Weights of a small contrastive image-text model: encoder widths [128, 224, 384].
Rows from block 7 of the image encoder, named by matrix and row number. Rows with one number belong to one channel. Each number is 128 + 24 x the weight over its row's rms, rounded and kept within 0 to 255. All counts start at 0. Numbers have three digits each. After the name is the row's rms in percent of the matrix's.
# convs1: first pointwise conv (encoder.blocks.7.convs.1.weight, 224x224x1x1), inputs 0-111
# convs3: second pointwise conv (encoder.blocks.7.convs.3.weight, 224x224x1x1, transposed), outputs 0-111
convs1.147 095:084141141080118161168113115102138116119115137154134135119118129156119139158108136151104088138134142153151103159138102177155149128124120137150129156167131103129096147159102128152118126150136133146165117124153122115164128097168148109133160135115106138116106170137137116168143114119124138094127120122093163138131142107087121106172110116089
convs1.148 104:107132135124159128190148097147121123139137116113145195132179127129119141108132158138150084160148118109112115109148082099131141111154107064150134076117127117113135090125121133141159131150097121136167163090137152152219102157124138101137110137075120089156107102107108125142080094079137119128119098115139131096143159190142132137141102105150
convs1.149 099:119127103120113121145099168116126116125117090156114166134144132144107159123099134151181129138141167164121183103149151118158109103178140122160134106069134130143165122132093101137119114126123118112154147137113081163175169140143114097105165136112104132156110133129123149119149127138143131155133109110137129134150132139157082143092119092106
convs1.150 094:139156108111118142110122110151132156154124100112144127118113148138134139128141072161117141162112171087116095127115155131142104134159145135092093132148095109164139105100132102148134126124076095163164097135179149186150107164129131137136143091096144120088096094119152177132124119139168138127133163146102149129121143136116092131083146107164
convs1.151 102:179116130107103118087100162151122113108119096134147161101187111132165133122118125144144126116162110130117147130119156131123160137117110104181140125146125124175152123125090106117178170096131114146110148113148121159135167153094136100156122095118136070096123146164103128165156132110152135124082121160146138123134096166163100129135159127100
convs1.152 097:135122113124118130087117140112102172146151140142161084137150138126084166094133115097102144157151119132185125105144117112128170111143107179128101144158159159134103113145120145150142138119133149120098106156116138097122140120150117113107117116141132150130122102158160142068102088196121135118117171143105140143137149165127118109130124124113
convs1.153 100:169121138118182089126116097157157115146136089087112095123126107133134160148118128128102121101116106106114179165150157149075131124106129119134126137150137118108155158157140172147062093172143145119145153126093123147117141144140153119157191133138069155155135103139120169094117159167096143114137121133167118114125139142163094132110139124136
convs1.154 106:142190104105121113101081066159143134157114105144084112102091177124135115147097109137119107117106095181185093140119091115137156170119127166146101135090134144159135125125126110117121133147108134121159062118132152113073124134138122131111128116148125140127186118132113110142132097111094111100110141132127114163135094148124078105124102112088
convs1.155 106:167142210099144129065099127117173120127163144122121118134116138089068123132143165128132137118130131104131094124152168136123152198123125128101117153113082094153152132115099107088135153152150130163123118143112121158114117123125107122132128089150114114122120136147168133126116127100070118133138135127128138109125144117143122134135138114124
convs1.156 110:154140161111097152108088160132133164080106139104137133120139143157119130142157129121175132131169159090104142124139136133148095087083146144108123085114111132132142113099149129130169116127130107126082153160147119146194119136140102120134117115099100127127137099161145165114121145133156151155122110139139095123101125098121180138133109181161
convs1.157 103:135124140097114145080152122172125073130164129069149083109124154110129125094147130139151116090122117076110102096160170121098155131135114121159127170100135115110102131123125146120099100082096142100143119145128118191157116166115106109127096130117130143154122138138139086112125132171160115140089103113123124121097165139111138142098106135127
convs1.158 106:158116106142129116148114121078133138161106116127106134124151056111117116145123138146047137141155144131127135136084129119078097132131117130105176103109110138102067174123112121147147126142117109143126146119105150109127117142085132113141130136105117130110132140139118176139180107155105121158119098125100102117145178161151087133114130154117
convs1.159 107:097150058124133145116141120102058125121123124159152161156122114094085085141149158151172125089139110115152079120143101158112120129130137106149118164148091168110101132117137138114136102112156121126088163106095110146124142131123116129124118115132087132130133119130117093159120100118147167111114114078080121134131126154125119104128097149074
convs3.147 088:157123125147119148120114147140121151163102118152155124114129123127134116121138111157134127086130206151143143169131133132174087143099082114161137145148113148162128134142135126059161129173143168125157147138152117103130103158134111088121144113162141137160139121112097120103124118085108112141115122110131119077154121125110140115172180101172
convs3.148 103:145122167135171127112127105154113136120112150131136090120157062122084149105113156148119153153205115098097100119126113113147114118209099137154153153152169123137101141102162119091132153153103125108161164099136117136096144120156120116089109123139092151089085150077128120121111102139100131087153140074112139132106127116134141100150123129160
convs3.149 101:118123139117154152146065127122124164149143114139092163156108162105141152136130159154118113153145110151091122163145112153143118145137151136151129110133159167114132093151107116127120136143131166132158161095126159146143118124090087128138118079124095130106122166130072098122120110181143091125138111111113119116105136161141111134121130146134
convs3.150 098:154076164138112104108089130147084160159150137128120121120121125141136127128078111146124152124151134134102117155111149106168155161145114136123092114120159186141141113117176142124177148134156129125112118148094104151091144163141115098190143154073117120162094116124147147116149079113101094116120107110127104115134143117137095120102103159081
convs3.151 101:109131132113137149094111128115126158089155084123134104157115099114147151155131119128110106160118121150141170141128085157139157101128096058129113131086115153139143153127081190134184140172126106133143135139141115130114112163121099120137113123122093121130144126089121118077111100133139139102128155110108103150151109121187032109116145095164
convs3.152 101:138121113083098098096191139098135139125130135089132136145148137140151154123110165090114130156130130111141100130131133113136072129183144092118128101120128139128092147154126140122130107162120130099130143120084109110144161122106103105090113126110145118128102135102124086112114090124136092128143154112072150130171117123124144045138137140150
convs3.153 097:090119115109136098174189128112147152111140117120148101149148105117136120171151147085174152108139114124136134136108138129142086089145154093140132128123130158104150162106170133107077099152173139113177142141147132131116123118096116142176124159177123146135168131108128156132125093120088129102147173145127146136141106090145141140144125108132
convs3.154 101:094146116112094128134107132129142144139153152134154133110102119106103130141137132142119109152114100137124155137115120131150099133155103154133153107134132104146145102115148134101145093149105117147165133118163152143093169116104097146116115117119095157143137120107113107094118129087142143133146128134136166160141115151124141145153141135120
convs3.155 112:118095187095122148159149159153138118134158122140132097109125145109153114109134074144144129141134138161087117107147146158131107139136121113107146140134104131121118112138144141114126128113160097096124135139099116136155109095100142133128141087129175124140106149123102112154153118113128135106125144142192131100145149118130092132147078122137
convs3.156 098:164116173150137117142129099127162130136097103120092116156131090152123168125121082168112128172119141124106098161112154117118154107096123125138102120108141131138151125148119076151102162116170167107102176140129113139185083126084134101115165162123168117113132098139111114148095091132099138150116132138128148130159149146107127118116144107078
convs3.157 105:142165111110127122117149140134109163111141155086126111140188144102135113167080105117149125138129133125148072165104099118126114140157141162059120132127131159160156158119106133129121108109134126145139184114124146079081097157132081103103118122124140137156110134145142103118132113114151089118115137085081175162142135085141116132062138141151
convs3.158 099:095170138127108115143107121106149165115142126154119112091126162094144129115169103124146119120113093136148102139142121109147152131131106149139161100174174169105114110149113108090128108173119113138136113135132124163136125135140121117153104165151107140128147147131141089149099142117135123109092122083148157140120100160145098072119124150135
convs3.159 106:110091175131115117130126124144172129124151099151125140158100079148137153143141139108102126140130145098109124129140124114111108103147112099093153161171158164091132146111143127171084076125138094176114114170135166166109097154150166125141118116135117108088145110127095110131135126142160194168131143117156121124169114144072056155137126141123