config.yaml
translate: 0.12
tokenizer: "word"
encoder_norm: "batchnorm"
encoder_activation: "relu"
encoder_depths: [3, 6, 3]
encoder_kernel_size: 3
text_encoder_fused_qkv: false
init: "xavier_uniform"
optimizer: "normuon"
muon_scale: "match_rms_adamw"
lr: 0.0049
momentum: 0.9
orthogonalizer: "newton_schulz_5"
adamw_lr_other_params: 0.0012
adamw_weight_decay_other_params: 0.01
Rows from block 4 of the text encoder, named by matrix and row number. Rows with one number belong to one neuron. Each number is 50 + 15 x the weight over the matrix's rms, rounded and kept within 0 to 99. All counts start at 0.
# fc1: MLP up (text_encoder.blocks.4.mlp.fc1.weight, 512x128), inputs 64-127
# fc2: MLP down (text_encoder.blocks.4.mlp.fc2.weight, 128x512, transposed), outputs 64-127
fc1.240:49 48 47 33 42 49 37 68 25 54 38 69 28 55 74 66 60 20 34 45 46 42 60 92 51 43 59 80 67 68 57 43 36 42 58 54 59 82 46 26 30 48 55 74 56 44 49 38 55 65 54 64 60 66 40 60 50 44 48 56 51 35 45 41
fc2.240:69 21 43 41 53 58 44 58 34 69 25 47 55 41 62 54 63 31 35 52 52 55 52 46 48 44 63 48 64 36 55 30 38 34 48 26 58 67 44 59 52 52 35 76 71 59 31 30 54 69 32 46 66 69 50 43 51 29 37 44 68 46 44 35
fc1.241:42 55 55 65 35 43 61 67 53 50 26 64 45 42 24 48 57 42 05 41 47 70 75 60 57 39 48 62 43 88 20 14 55 69 44 22 61 61 47 26 55 28 41 54 66 53 63 18 43 15 54 60 67 60 54 63 40 30 40 39 52 80 38 38
fc2.241:22 66 77 82 51 29 49 57 60 43 17 58 47 40 27 62 45 22 44 60 52 57 50 49 65 63 56 68 81 70 31 43 16 50 56 25 56 69 43 50 60 21 30 45 54 64 37 26 51 23 63 62 57 74 63 58 29 55 33 28 42 99 38 60
fc1.242:51 57 47 31 32 47 38 37 70 47 68 27 38 66 41 52 70 38 65 40 25 35 41 42 61 69 40 67 58 42 87 67 25 58 35 59 49 47 60 29 65 57 57 57 40 35 44 62 38 36 30 55 62 44 42 37 34 53 43 45 24 56 58 50
fc2.242:65 50 54 10 20 69 61 53 78 36 59 31 13 75 33 46 56 21 60 41 54 50 45 47 74 60 39 57 41 35 83 59 39 61 50 80 29 41 55 58 63 38 58 47 55 44 22 69 42 30 47 41 44 52 40 23 28 59 44 42 26 72 52 44
fc1.243:30 57 45 15 54 82 71 39 18 54 64 46 30 39 54 36 46 44 42 49 45 25 40 61 68 54 31 43 89 52 37 54 70 59 23 33 71 65 65 66 49 42 47 61 44 60 66 57 72 56 58 44 59 60 47 56 36 44 88 30 13 46 52 19
fc2.243:28 71 37 31 52 67 20 76 27 47 71 45 33 44 29 33 52 38 47 70 55 43 42 56 31 25 43 31 61 64 28 66 60 54 48 35 74 62 54 48 38 49 60 32 59 62 63 59 59 47 23 42 87 48 36 51 23 64 91 43 26 59 29 02
fc1.244:49 61 35 39 59 56 21 85 44 61 42 43 47 30 64 47 44 57 54 56 33 49 34 56 53 69 51 20 45 48 13 68 31 33 39 51 45 49 55 59 71 30 33 63 38 61 59 38 36 61 28 52 74 79 41 70 32 45 44 50 60 18 38 60
fc2.244:58 85 61 42 81 51 40 67 58 65 46 41 56 61 78 42 54 71 35 88 54 49 27 72 68 60 47 60 39 48 36 64 39 37 41 49 38 62 53 56 50 27 32 42 58 53 30 44 42 69 67 42 70 65 63 73 36 32 56 77 55 31 57 62
fc1.245:46 00 37 30 39 45 34 52 20 33 75 47 65 42 42 44 48 64 48 60 50 44 29 42 43 44 48 52 51 53 53 53 44 52 63 22 65 63 49 43 52 69 31 49 58 57 26 50 59 40 44 80 73 53 54 56 30 50 53 38 63 66 42 30
fc2.245:53 27 59 51 54 58 62 62 55 58 84 41 78 53 46 37 43 67 70 52 45 64 41 56 34 38 26 47 74 64 49 93 57 28 68 42 60 45 44 46 59 68 26 55 46 52 05 21 51 60 59 64 59 38 53 56 36 67 41 47 55 71 68 28
fc1.246:76 40 11 38 52 34 31 54 67 46 60 47 59 54 29 34 43 37 70 38 62 54 50 45 67 31 76 80 46 35 32 34 58 48 41 58 41 26 76 49 45 70 75 51 50 56 54 80 61 50 61 46 56 62 36 59 60 98 49 57 35 97 42 53
fc2.246:66 48 39 18 45 22 17 54 48 36 22 40 44 68 27 47 37 43 46 53 38 68 66 42 76 45 66 73 77 42 43 51 92 40 39 62 37 33 63 89 58 72 52 60 50 56 52 97 43 37 43 60 46 42 46 66 52 70 52 70 17 78 39 61
fc1.247:51 71 59 51 66 56 36 40 52 24 48 65 66 53 64 61 72 51 32 60 39 48 67 51 29 45 69 27 70 23 33 16 60 57 37 63 57 21 64 44 68 60 60 54 76 85 40 53 37 23 54 41 44 37 13 63 37 73 18 82 59 64 62 41
fc2.247:52 57 85 46 45 43 24 49 28 35 41 52 62 76 84 63 60 43 26 52 42 53 49 33 37 38 52 48 63 29 40 27 85 60 39 66 59 42 55 62 67 43 30 30 65 72 53 80 39 45 41 25 71 50 42 78 41 40 56 74 28 59 73 30
fc1.248:31 35 59 21 56 61 59 71 25 44 73 54 67 53 26 55 51 71 96 62 58 49 35 77 47 65 56 57 52 64 28 37 16 90 42 72 45 60 77 39 70 22 45 60 50 40 36 49 77 36 81 35 38 34 53 25 39 40 73 52 79 62 36 83
fc2.248:59 52 72 42 54 59 57 73 34 38 72 56 64 61 47 47 43 37 67 42 62 69 27 48 59 49 65 51 41 78 39 68 43 57 45 46 54 46 55 54 52 26 54 43 56 47 46 73 72 61 49 44 23 51 58 36 38 33 60 61 60 34 58 57
fc1.249:54 61 41 46 34 54 47 44 53 46 47 39 22 69 69 51 77 71 47 83 18 60 68 77 34 27 64 59 58 37 54 62 45 68 53 55 45 42 67 47 57 32 77 41 99 61 69 39 63 42 49 29 69 29 45 47 47 57 65 44 65 34 26 24
fc2.249:48 72 59 47 25 35 45 41 45 73 46 45 47 67 73 47 71 33 85 68 53 73 50 66 61 38 59 52 27 35 63 46 48 53 63 68 36 30 65 48 49 54 72 45 67 44 61 75 47 58 89 35 47 50 69 46 29 70 69 50 60 44 47 41
fc1.250:69 57 74 44 52 51 43 73 39 47 67 38 54 36 83 60 58 90 46 58 51 52 52 89 66 57 57 41 47 23 75 31 55 64 47 64 37 61 54 42 42 48 69 51 75 48 60 30 63 36 62 64 56 74 58 27 68 55 38 30 38 33 39 41
fc2.250:72 40 60 76 27 57 20 85 47 71 34 37 68 46 69 47 50 94 67 67 53 50 49 48 72 55 64 48 45 13 53 56 52 52 61 66 52 51 41 67 40 75 46 49 43 32 61 54 47 50 53 34 55 50 63 67 38 39 43 32 57 45 31 66