{"embed_dim": 256, "encoder_activation": "relu", "encoder_depths": [3, 6, 3], "text_encoder_norm": "rmsnorm", "text_encoder_mlp_ratio": 4, "text_encoder_inner_norm": false, "weight_decay": 0.2}
Rows from block 8 of the image encoder of a small contrastive image-text model, named by matrix and row number. Rows with one number belong to one channel. Each number is 500 + 25 x the weight over its row's rms, rounded and kept within 0 to 999. All counts start at 0. Numbers have three digits each.
After each channel's rows are labels from the 100 images, of 14848, where the channel reaches its highest value: "responds to" is what is common among them; "colour at peak" is the nearest of a few named colours to the mean colour under the peak. Only what is clearly more common there than usual is listed. The data: photos of plants and fungi (iNaturalist).
# convs1: first pointwise conv (encoder.blocks.8.convs.1.weight, 224x224x1x1), inputs 0-223
# convs3: second pointwise conv (encoder.blocks.8.convs.3.weight, 224x224x1x1, transposed), outputs 0-223

convs1.114:518511506483517525565499483533502538493483491465501457469550532527471498448458452531483496482524488512454495531492479531487511469482522479506520482492449521460503485455496492516492479488515504483508501517544540500490422544482478495502493506496540472497476518518484483495498535533500433493475504510488473489468466488505494541484497485505519504510537496445487527511487482498497499464477510477494495486500468547470517500504453428472467439492453479512492525525472503539519520537517494486500498508488485533501467517508502470477484488483511506558514477488495521470510517501512525484502473462475535510508486504449472544495512511516504503547453502496485530506512515533479504508516
convs3.114:510516494536494474482533478489551534522487498485490496466533540508519507485559476543443549484503501510526501505479495529546476554535530549503536503518458508471511492508492487486506502514492493486487536494506476479503500493491484484492476463504506473477486500493549524506483463545486513550490470478515521519519504494479465509522467486502463513548471494501538484526529487512549552499509504548475541501463491529501501476511473508517513504478518473512518515460479515530479535510464500468457503517535481503478498513529488501487478482470527497491525441495519487478516510511492521503471500547508529504524498530451532485532533443516582493489522475513511495480534522537485528494477
responds to: order Asterales; family: Asteraceae
colour at peak: pink

convs1.165:547486570559537498475488501510519504499507521502491511486531529496504515500482437496511485495482507454518550481494472514460491519512551597477491487513532509503488499489500461530493504451476520511555472500453501521485498531491455464519483502509493486482508469492492498514503486447511495492506507498507508484487546476479552511495495506493513483511488482506466474464518472497407544523496466485522494501533470503521515472483485487487480536480486557531503545470537503524526499493455494507504467547488524488488495495532510484501492543494549499486501530511534506495485509488485485490485523525494539476520482454524515517493490482520478492489505500530504450512481488523532514524495
convs3.165:500493462515473510511521479524517508492517501479507508468510519517486485470489466467451522553528506521520486505464488503456493517527554459544536451468511464517502513515530482499508465499480488501542456492497499491506434510469483506507475465499517451486514499447506486501481496519521538504511498512443555481460493483485505486497506524520472504479541513503533512530523529497526479497508507501495498474448494495499492496554486471489444462491519545546454460495530489501499495515512515516500493495503444528530481509516545502524502491489464544492492528511496499468495479499502484510490534484486463550518498483509487501477499444514475478480544544488531478482568496504523523541516
responds to: class Liliopsida
colour at peak: green

convs1.48:496543470481487512471511503525553490497488507530522487495513549532510544501538484498536487533497502433476471522562504504474448470516484428517511467506540493526516512516530526473476506552500506548473481503486491465500492500504483479479491527525549520517504516495544502519472514484576509507517523530487489537498525450489512550505491516488533482496549499489463460479505478462478537501557524467475492508493514518529484474493521460444479462453505462505496546524504515502519510493466517503536530493519494521508477508496465503512489502513476483508547498491518462523518535523455523500488494494518525478520505515498491516512511507495492489485478533523473471478498493516518479474503
convs3.48:494553477512469502474500508542485501515480477460450507460537528499523498489514540511486525513499502529516510505499531480528485491492517479515503536471481481512498468495499522460490506532512510560511514505480460513489511512530521495524497487549485490492489483495471495515530495498439465494509522525517503460534491515523491456491492480426518517473502499478544476535473520495498491510503499472522509472557519503525429466498508513507531495477512512474470518554518488521507522514560477495503517509569519536462516506501482501515504498494503512536455522520529474520503495484439497486513538461507483524519530474474513591436501485511517526491502511491513514498525523539500504492516
responds to: order Asterales; family: Asteraceae
colour at peak: yellow

convs1.193:557495470500498532513489483515495524495472497535504451512513497538486485496545463465503490471543519526494517501519530467521506464493510511503501505497511465496513473532490516513528509508481541499526477518503496506474553487467500490522503502492508508504503488542500509497481500468446484513498475524509559439471516494514460483532542439445501459451526472487547500514521508479490485527510506494503514482487488489480508483439472455481509514559479525515489504493477462514505502516512484498506512510481516517505488521507536502532487490505505514508526527523495488479497455486538493478439435488499520498484512530525443467446457445452516535517540523532495521484509481479489478497535
convs3.193:538484508534525510504514509496489484544534500562470470554495502471482442481572552489507485526496509513541467508469519524468481494532509506453448484498504515495506471517499498467511480512494504469506510522518461459509474543464502476494501471476497497493529498507503474507467473489479514449506519505492514505505532531440513543521525468445494484542425503492483480537505492471472528512516477472519497512501528501502507498517474507541549488471461482525549492519539511498489502484487477507497501514480500530472524511491512531474501451504501480504471487517474520486507462484550514496483492481517473561529535494488461523494518520507533486487515478445512494474491493505520496469525
responds to: order Asterales; family: Asteraceae
colour at peak: pink

convs1.47:506480511453521478461472479500520458506482518523513528543525481476465501494497436458477495506489496475496449435507517506501508485477489474516493465468526464497505504525517478534477541426470468529501502494552519468508521526492505497474476496471523497464491508490517500526518506479506481500487465432482521480526529478514494505483516542516499509541503452469489419505500500531524459499491494519511541487502525488475484476511507484505495499500495434526473457551475471483519514509472493505497513512481514485483499528516522485533487504553516538452503501488513476474482486468526497525537535476500533471513506516476507520492532522496542472541496479505471527492485500485532507496540
convs3.47:474478438493466528526486463473489499523461503481469511539513461513496512517496465498453556480470497492480480476439482503480508515488529506493477481516519458451511527504497458500497545489503532477472533513448494498504497499497450487538502489472495532499531517487477493496469500475525510496500515401472505484502503528495490474497498481511479542478521539526474505525470513482476525514494531522476454476475493559520501522456536492487495511522472463508490514479461518454480528486455488523534481504496494491495504525505484501450484525493522533466512487496498502483494501445550533489522467516492520489522477477469510486477494498511511520491459512517476498501513523499475570475478
responds to: order Lamiales
colour at peak: pink

convs1.223:492523510481525495532495503538457401498507542473477485485516488530500455521441464499488516478506496535495491475512503506467500504491500523519500505483526514533495457498500523502499489513528503520512491505494492488503519542486495497480499516494463488506485485532476475459520504488508493532483522514506495486497493490515482506497496531530515498514456526544527513502474504472504492515534505453514519507564493531483513497443495489482493560419482487520532509477544502511479456497483517508487485501483490524525462514508547516431482485522467500519497508479498542430500562513502499513517494541508552466501491513501464498471474461505454476489497466520459536499486495561520485494499
convs3.223:496503523451550505492489464448531550512535499528527507491506559578460469515550474516496508530518465468484488531462527519497461515483497533505484508490493530514518499498520469533492530501472533507474475474508524490531508497563473497523487507493465525454462494517475480474520517476513502550507468482513540503534505477504494498511511514472458521525498508488486479506501522525491517494487510530542514481464452509456477517529531492525484500468496524521503497503488509455448518514465506449449506480501519491520508502531508503513512511484472431463498498536491517481498519548499526477491520475507511486503452520501523512461470516450503518503522481521492519484493541477485524494499
responds to: order Asterales; family: Asteraceae
colour at peak: yellow

convs1.98:530490469507546507465501515475473518491503449517485545488502487476489508441483529484506494495498518519509514517511495462524522511472444508507492498524528507526519474504485498506474509548498492548487506523533503524484528535545535471510488457503509471440478526581527504458465488515512472506502488488520531536493453476490502509486545506471502467505529506462476533502476510472496464467490507507513505451538520476481508482504436490486491544500469465552510497496478474540472480519490473525524490457487528516532501504495498471454502512493528504499508502443479453485488484516517521518473508530479481484490495513459490497507508535482492520543501472482491539497459513559495471520493
convs3.98:460497492540549504541438495478470509507504517526496501486529517496488461515503554501530504515513486546484491509510468513449495491509551535500521508478465448511531517471526472494471529505498521460485523532535541465497464493454521506490497468474479498489505490494494516510504538507457528491500500493522490542540532533525533520482485488491473489508541480532474460539540513493516494492508472519461509493534526478500496475530499525510521472468534488517521485490497478502510492539481484482457496527543540489488502513491494506519512471471551523500482503480493480490504473427461526513475521429516525516492497534493499506491462453535536519488460495516500498470550530478506526502507
responds to: order Asterales; family: Asteraceae
colour at peak: yellow

convs1.50:501503481526507552499505485500491459474473464536502503476483556482503508476454520510495470519535524467485488430523537532460516449538474485489489547477527515488481483486505523539488476513538525539532493492515489457497475487537514501559508490491511525450514466486538530464517482508486533487475496531456519493495498466491494477443496516540494528438515483524456461516508477508489477518520476472547512477538506485500484479491506497471485494496484450492517538484450502526527492522512500516478456503465507507476502474483549518510500490502500547528533503501508529495496465509493499504502512505459527476481485532484480476472498525499526457471512545543485510506495525527480521506492
convs3.50:493464475481484527513503495524525491505494423541524517528490484544480508502453515462513495491488470502492504450501485469507510508493452493506493484479476501481462444476519506492538499513497521464512515512498501536484575495524514515470476491494485500482495523495491489499500518521515523497498528485526528500498493526498525516503479524518521431518522502481507494537465517531519491467480479492493483500464513464487481472487519514523544515531484518533532473520541478511506488561474472536455523524470468537543499488498494514473500487480503485513511527510493549510510515504523524509503496538525479493520504539496511490505472503548522548494545511508516500426465497556527575447484
responds to: order Lamiales
colour at peak: pink