Weights of a small contrastive image-text model: normuon at rate 0.0049, trained on photos of plants and fungi (iNaturalist).
Rows from block 2 of the image encoder of a small contrastive image-text model, named by matrix and row number. Rows with one number belong to one channel. Each number is 128 + 32 x the weight over its row's rms, rounded and kept within 0 to 255. All counts start at 0. Numbers have three digits each. After the name is the row's rms in percent of the matrix's.
Before each channel's rows are labels from the 100 images, of 14848, where the channel reaches its highest value: "colour at peak" is the nearest of a few named colours to the mean colour under the peak; "place" is the part of the image that holds the peak. Only what is clearly more common there than usual is listed. The data: photos of plants and fungi (iNaturalist).
# convs1: first pointwise conv (encoder.blocks.2.convs.1.weight, 128x128x1x1), inputs 0-127
# convs3: second pointwise conv (encoder.blocks.2.convs.3.weight, 128x128x1x1, transposed), outputs 0-127

colour at peak: yellow
place: middle right
convs1.96 099:155115160121115109126139136049217077204129102073105118104115088136117132168133120125075155120110133105092109102145197119116110164101137152175134093161163022094122151094121127143101156158111130134132117141146156144131120133161177131126126195133074119182136154156117112187118123063143110159170146109108193123135192125180132162138093119136126155120094141088102108186135111128141114101206
convs3.96 110:141121062161135123111167135108079136106114102050081151095170142133097146102101124106115144114162128174110101141124147138109085162101111131113112196076083158116163151187118126092129148130123066122090096123140105175122132120095120099089071198165094171066170168134149117108070132111175157089162088089084102163117140070094146152077081120168105126129170094138208095138107105120097116115106

colour at peak: pink
place: top centre
convs1.20 104:163090123125127064109124157108128105111125091151145148172152138122127177094121093138162136129132156127139131153133131081097134081091131129135163117096147149162131121099060169099163043110068127133131145135127112147103135201146130085142139137129173174081129096136118103133164140152141127149084118106118095082116073182103139120237126138041161063148177094166152081122109043120162156123166
convs3.20 096:112161098127132131146148112181105141169097092142089143112069130084130200129097064113117122103121150147144125157079121112045109120145133062131122111128110104148153124176089109159140180091137126121127132157097091140153158127166173126112084106187021058100117186152120127078150152150160076123122113124100171099108093132076130193075111124121105118076098083107161111089149142130109180118107

colour at peak: red; purple
place: centre
convs1.73 100:102109117069174108052133156112161090149133189067094098117078133125127084151136109167133114186136135107160107121148188132163102099099216062176125132203116135123120066195122092166121161126126160149148152124052092145085135112099179117152115131169137115132144146117108078131131106129094115145127133132077149141151121133184108090144190121131183114089106114130168152156098110161128155093079
convs3.73 099:112135099153171095185118123073153118106167165133142139083158125092129107185137129162173158117110159150105102163122146172104142144134073179074113118117158103099135098175126178193224123144088102090125106169073147134184087140155147106098119158101164187156136127155166185136132140132162161105095148142134179144102080131168145159104080141129146096076143130111124076155079079166125187145093

colour at peak: red
place: centre
convs1.9 107:141176080130131115114104087092113136163166103148108103103154125097138112117117070075115179113057103125114096097122129190141115115068079196155126117146109070158126149147116149088158148129205155076155069108148135078153088102125146127166112082121133103159096169144137100107158095132146183145098164099108118071111050109164102096134071182121117102123147150124140103127145197081127137188101
convs3.9 104:078166143137103198161200102106140137166083137199185162154117129102103112104099160088126140137174137128089109182076122106140118105188182098084135156149118101145084109149083110138124093075178104104104130136119099117133099061132132103164179087099141095129149184079124128064115141190136091156142156138152106121164138101118177175192116128178107109084108142123098154118162153090129112105170

colour at peak: yellow
place: bottom centre
convs1.111 096:108132113120100099130104131157101127095042106196159126062145056102190118168200120110142163178110069130214088128107135162156141145191093147175126136133149116120109124145133127186126120189115076083120134103157131074108090108115107074128124161130165143157100177133124111111086118127126169129102146171171111110100105115108095135107159192123172082102119120114097123100152178089120117077114
convs3.111 092:160100172110152136142103143140079160143099121107151194129128157149124193089141053121157112156128131090049109110142085135093094154148097097116057076161089132105132112123147150147138145115087129172107128107120089143156130086096134172137147045091121084150087131097142067092149179112149120071149092123112091130083144137108134108077098177156132103150197147139075083091147079168180106133132

colour at peak: pink
place: centre
convs1.92 103:096129126134121139073124100089122102118172144170136144156152123029117089158110156127104139154146114097113065105161119065102094101120110132179102158141132125131183185095140149155159130136112183121172156106121106130091145088112183138164140215160102134090152142102156166192160094126165157161153131142141111087135121089145048186180128110163133097117126170096114150119036121159150091128151
convs3.92 101:143130163090084127128163090131069137115139152116127208128118146189072175145187123145192097145087151180120049123093109117129152159201147139103167118078098131176080093121063170128132090163094184052120157153101129110119073135106126139148147137127135091113127117138122165146163103144148147143112146172077161129124160185145134142094141101102104084126104141160150184142134121082134191147157

colour at peak: yellow
place: top centre
convs1.19 108:144137163134020084116061096169090149105090138122127141112083079155178148156145143124122142170117116152116115161165124117159108142118152141109065117138082099113149181118125112115119154096138119115135105175166111116042137114173134106103132138089142155113255092092164120136170136151145222122163148129114124134132109105110108100120138092149107135148154156123104135078062135174138113129157
convs3.19 101:155052098119162120147096162133105126156110171147097117106176071115119144120108129127220165162143151116107122110101131184067148138160097127145115102177128203179138136069134145143100127097110168133170155224124155146165149126199149101093135117108076143103147148072073148127154166125068124132094114117219143151140116151136116146128100107098196119161124155145097147112147163112141135139167

colour at peak: yellow
place: top centre
convs1.124 094:139148140040151123118135115111134102139106148136170179136090170110109131126168189187137165159127113151148164102133196118036127124160160124161098113169155094111155159094120184183121116120137078118145104123134140087110119056087144137160189109186183103100150171101152126091119175156140136111180076087152147093136132074168111138132110163136130150162150166135149110106127150089146102039114
convs3.124 103:109190151158079078082105141139115100083045068093101137170136191096140156164108127109133166128179092117137120131075141129056105085109163141136159167153093137066117117163125102114100163155130159126170184181138120120111103095114103149142123120130151094145119087098141077112141168175133122139163116106101174152138185189174114150099129058109134146090109093121106096089191100132120091134181

colour at peak: yellow
place: top left
convs1.31 104:140142116141086133114121154096141097165170149121087097118165194130129089145112219197127128100169127163204106144170112156112170131134144115100120116098151135096144141123103147076099168130142102132120123129125140131136130045190139107157095169122184164081126204145179080110084160126132172154085195162110151138107151108163126101128154183171169112179144133174169124097171132073123156104124
convs3.31 094:085147175141093106118085089127094107139094159131120120080129150162109097121179057132068117148096094124133148091097110199140146151113098160109076103140096111135153109173137104199133122106133131190084119150220169136092103166077106150169141143129121116125139129127075191124117107156119169081191122139153146143126139133216105140110183135133199158118137123186146107098068121151104150113143

colour at peak: yellow
place: centre
convs1.108 099:094180141127142138116105083150179117151152121153140144091197099157191113135086132187105103127147159103148155047113151133157057156185159171118090070157127151121098108139138119117162122089137110128139113156168195124154106108109091187101120152162169125188095156127158152131051167130118112155112085155143117094181120141145150183096128110059145138168117124085118156199158171165135138155116
convs3.108 101:153080168090146114169186098149145141147157162090141072111093133147150083108127123134102149144098148130135132128058141134126096175119107122099138150124072081117106095082119100134153109167149155117105116083090091125156151094138221148206148129134110124115108099133072087175147174135110158106164157087141159162116205125128231157167156169123184149131102095102123129126124135080124163096191

colour at peak: pink
place: top centre
convs1.109 099:121116074069149075176129150119120197123138175133122167126103135142099121188117147129108122151090096095128103255117108052135151114107100166189157122126083121147104124130111080139150094142126138205128128171134112130134180057117148121165162122124114116131140106133119163127137136097121099123119105128037148088139117069088094172168088086153108134065112127094147121078133129156130146141147
convs3.109 100:168176140114144108128106108120104199147093104146085104148097124110113142115111114129125102106190137083116239253087169127096089110139089156086169121111137145170101123087136135134117153104151087059151144052147145149083126111123098080126114132139124133150124124142122046159136119107159119104114103157188151147130087107089108113147132119171119180164157133123139125139135144160183158190142

colour at peak: yellow
place: centre
convs1.72 106:129144141098137110167122122194103095096126098123149102160129071104095112061153117193149118137115104168145080078146132155147123147187114154163109139158150128089134142143156137107115162094123102113115122097173100161209142111145076124122085175089097151185125107189108150111132084059125109110155104126016170136095112111103078068075091162129122116096122104131122125186119122079171126089111
convs3.72 102:125095094119112122100147128137054117111124102118141138127117089180119086150123085092153107136137126134103085154071106211095111131083133041171155148182129103163226134097163156108094152134051149089125122149147079152134139169161073176148083203137107172132122115142143162138136109164101104110176121166086106130148129122153155086121140102074115084171137101145131106125094103065156106147124

colour at peak: yellow
place: top centre
convs1.102 106:172108132197172104144102146107094120100081100120123147125160173110109160114107083172133154107118151108104155107134134161169127091135072185126125094122138126149157114113060123118096159174097170129162139101142136162150103144172163164146096075128200153175130138036136185159142135162079133148173167090117141095160046160143132181161056151127107158080083122144109125123083128078149144139110
convs3.102 097:147117141132147102098137198105131122103108158123132100140160106157119129150174111131161097116100118112222086106126139162098126162106154120102096112160068132170073194149125087119177098180132113150168137102170142033138113133153106177083085114133149157119059124124099157153082118117152198149140150118192144091110169202071148105122129134172136075120106117101116086076150108090106121095131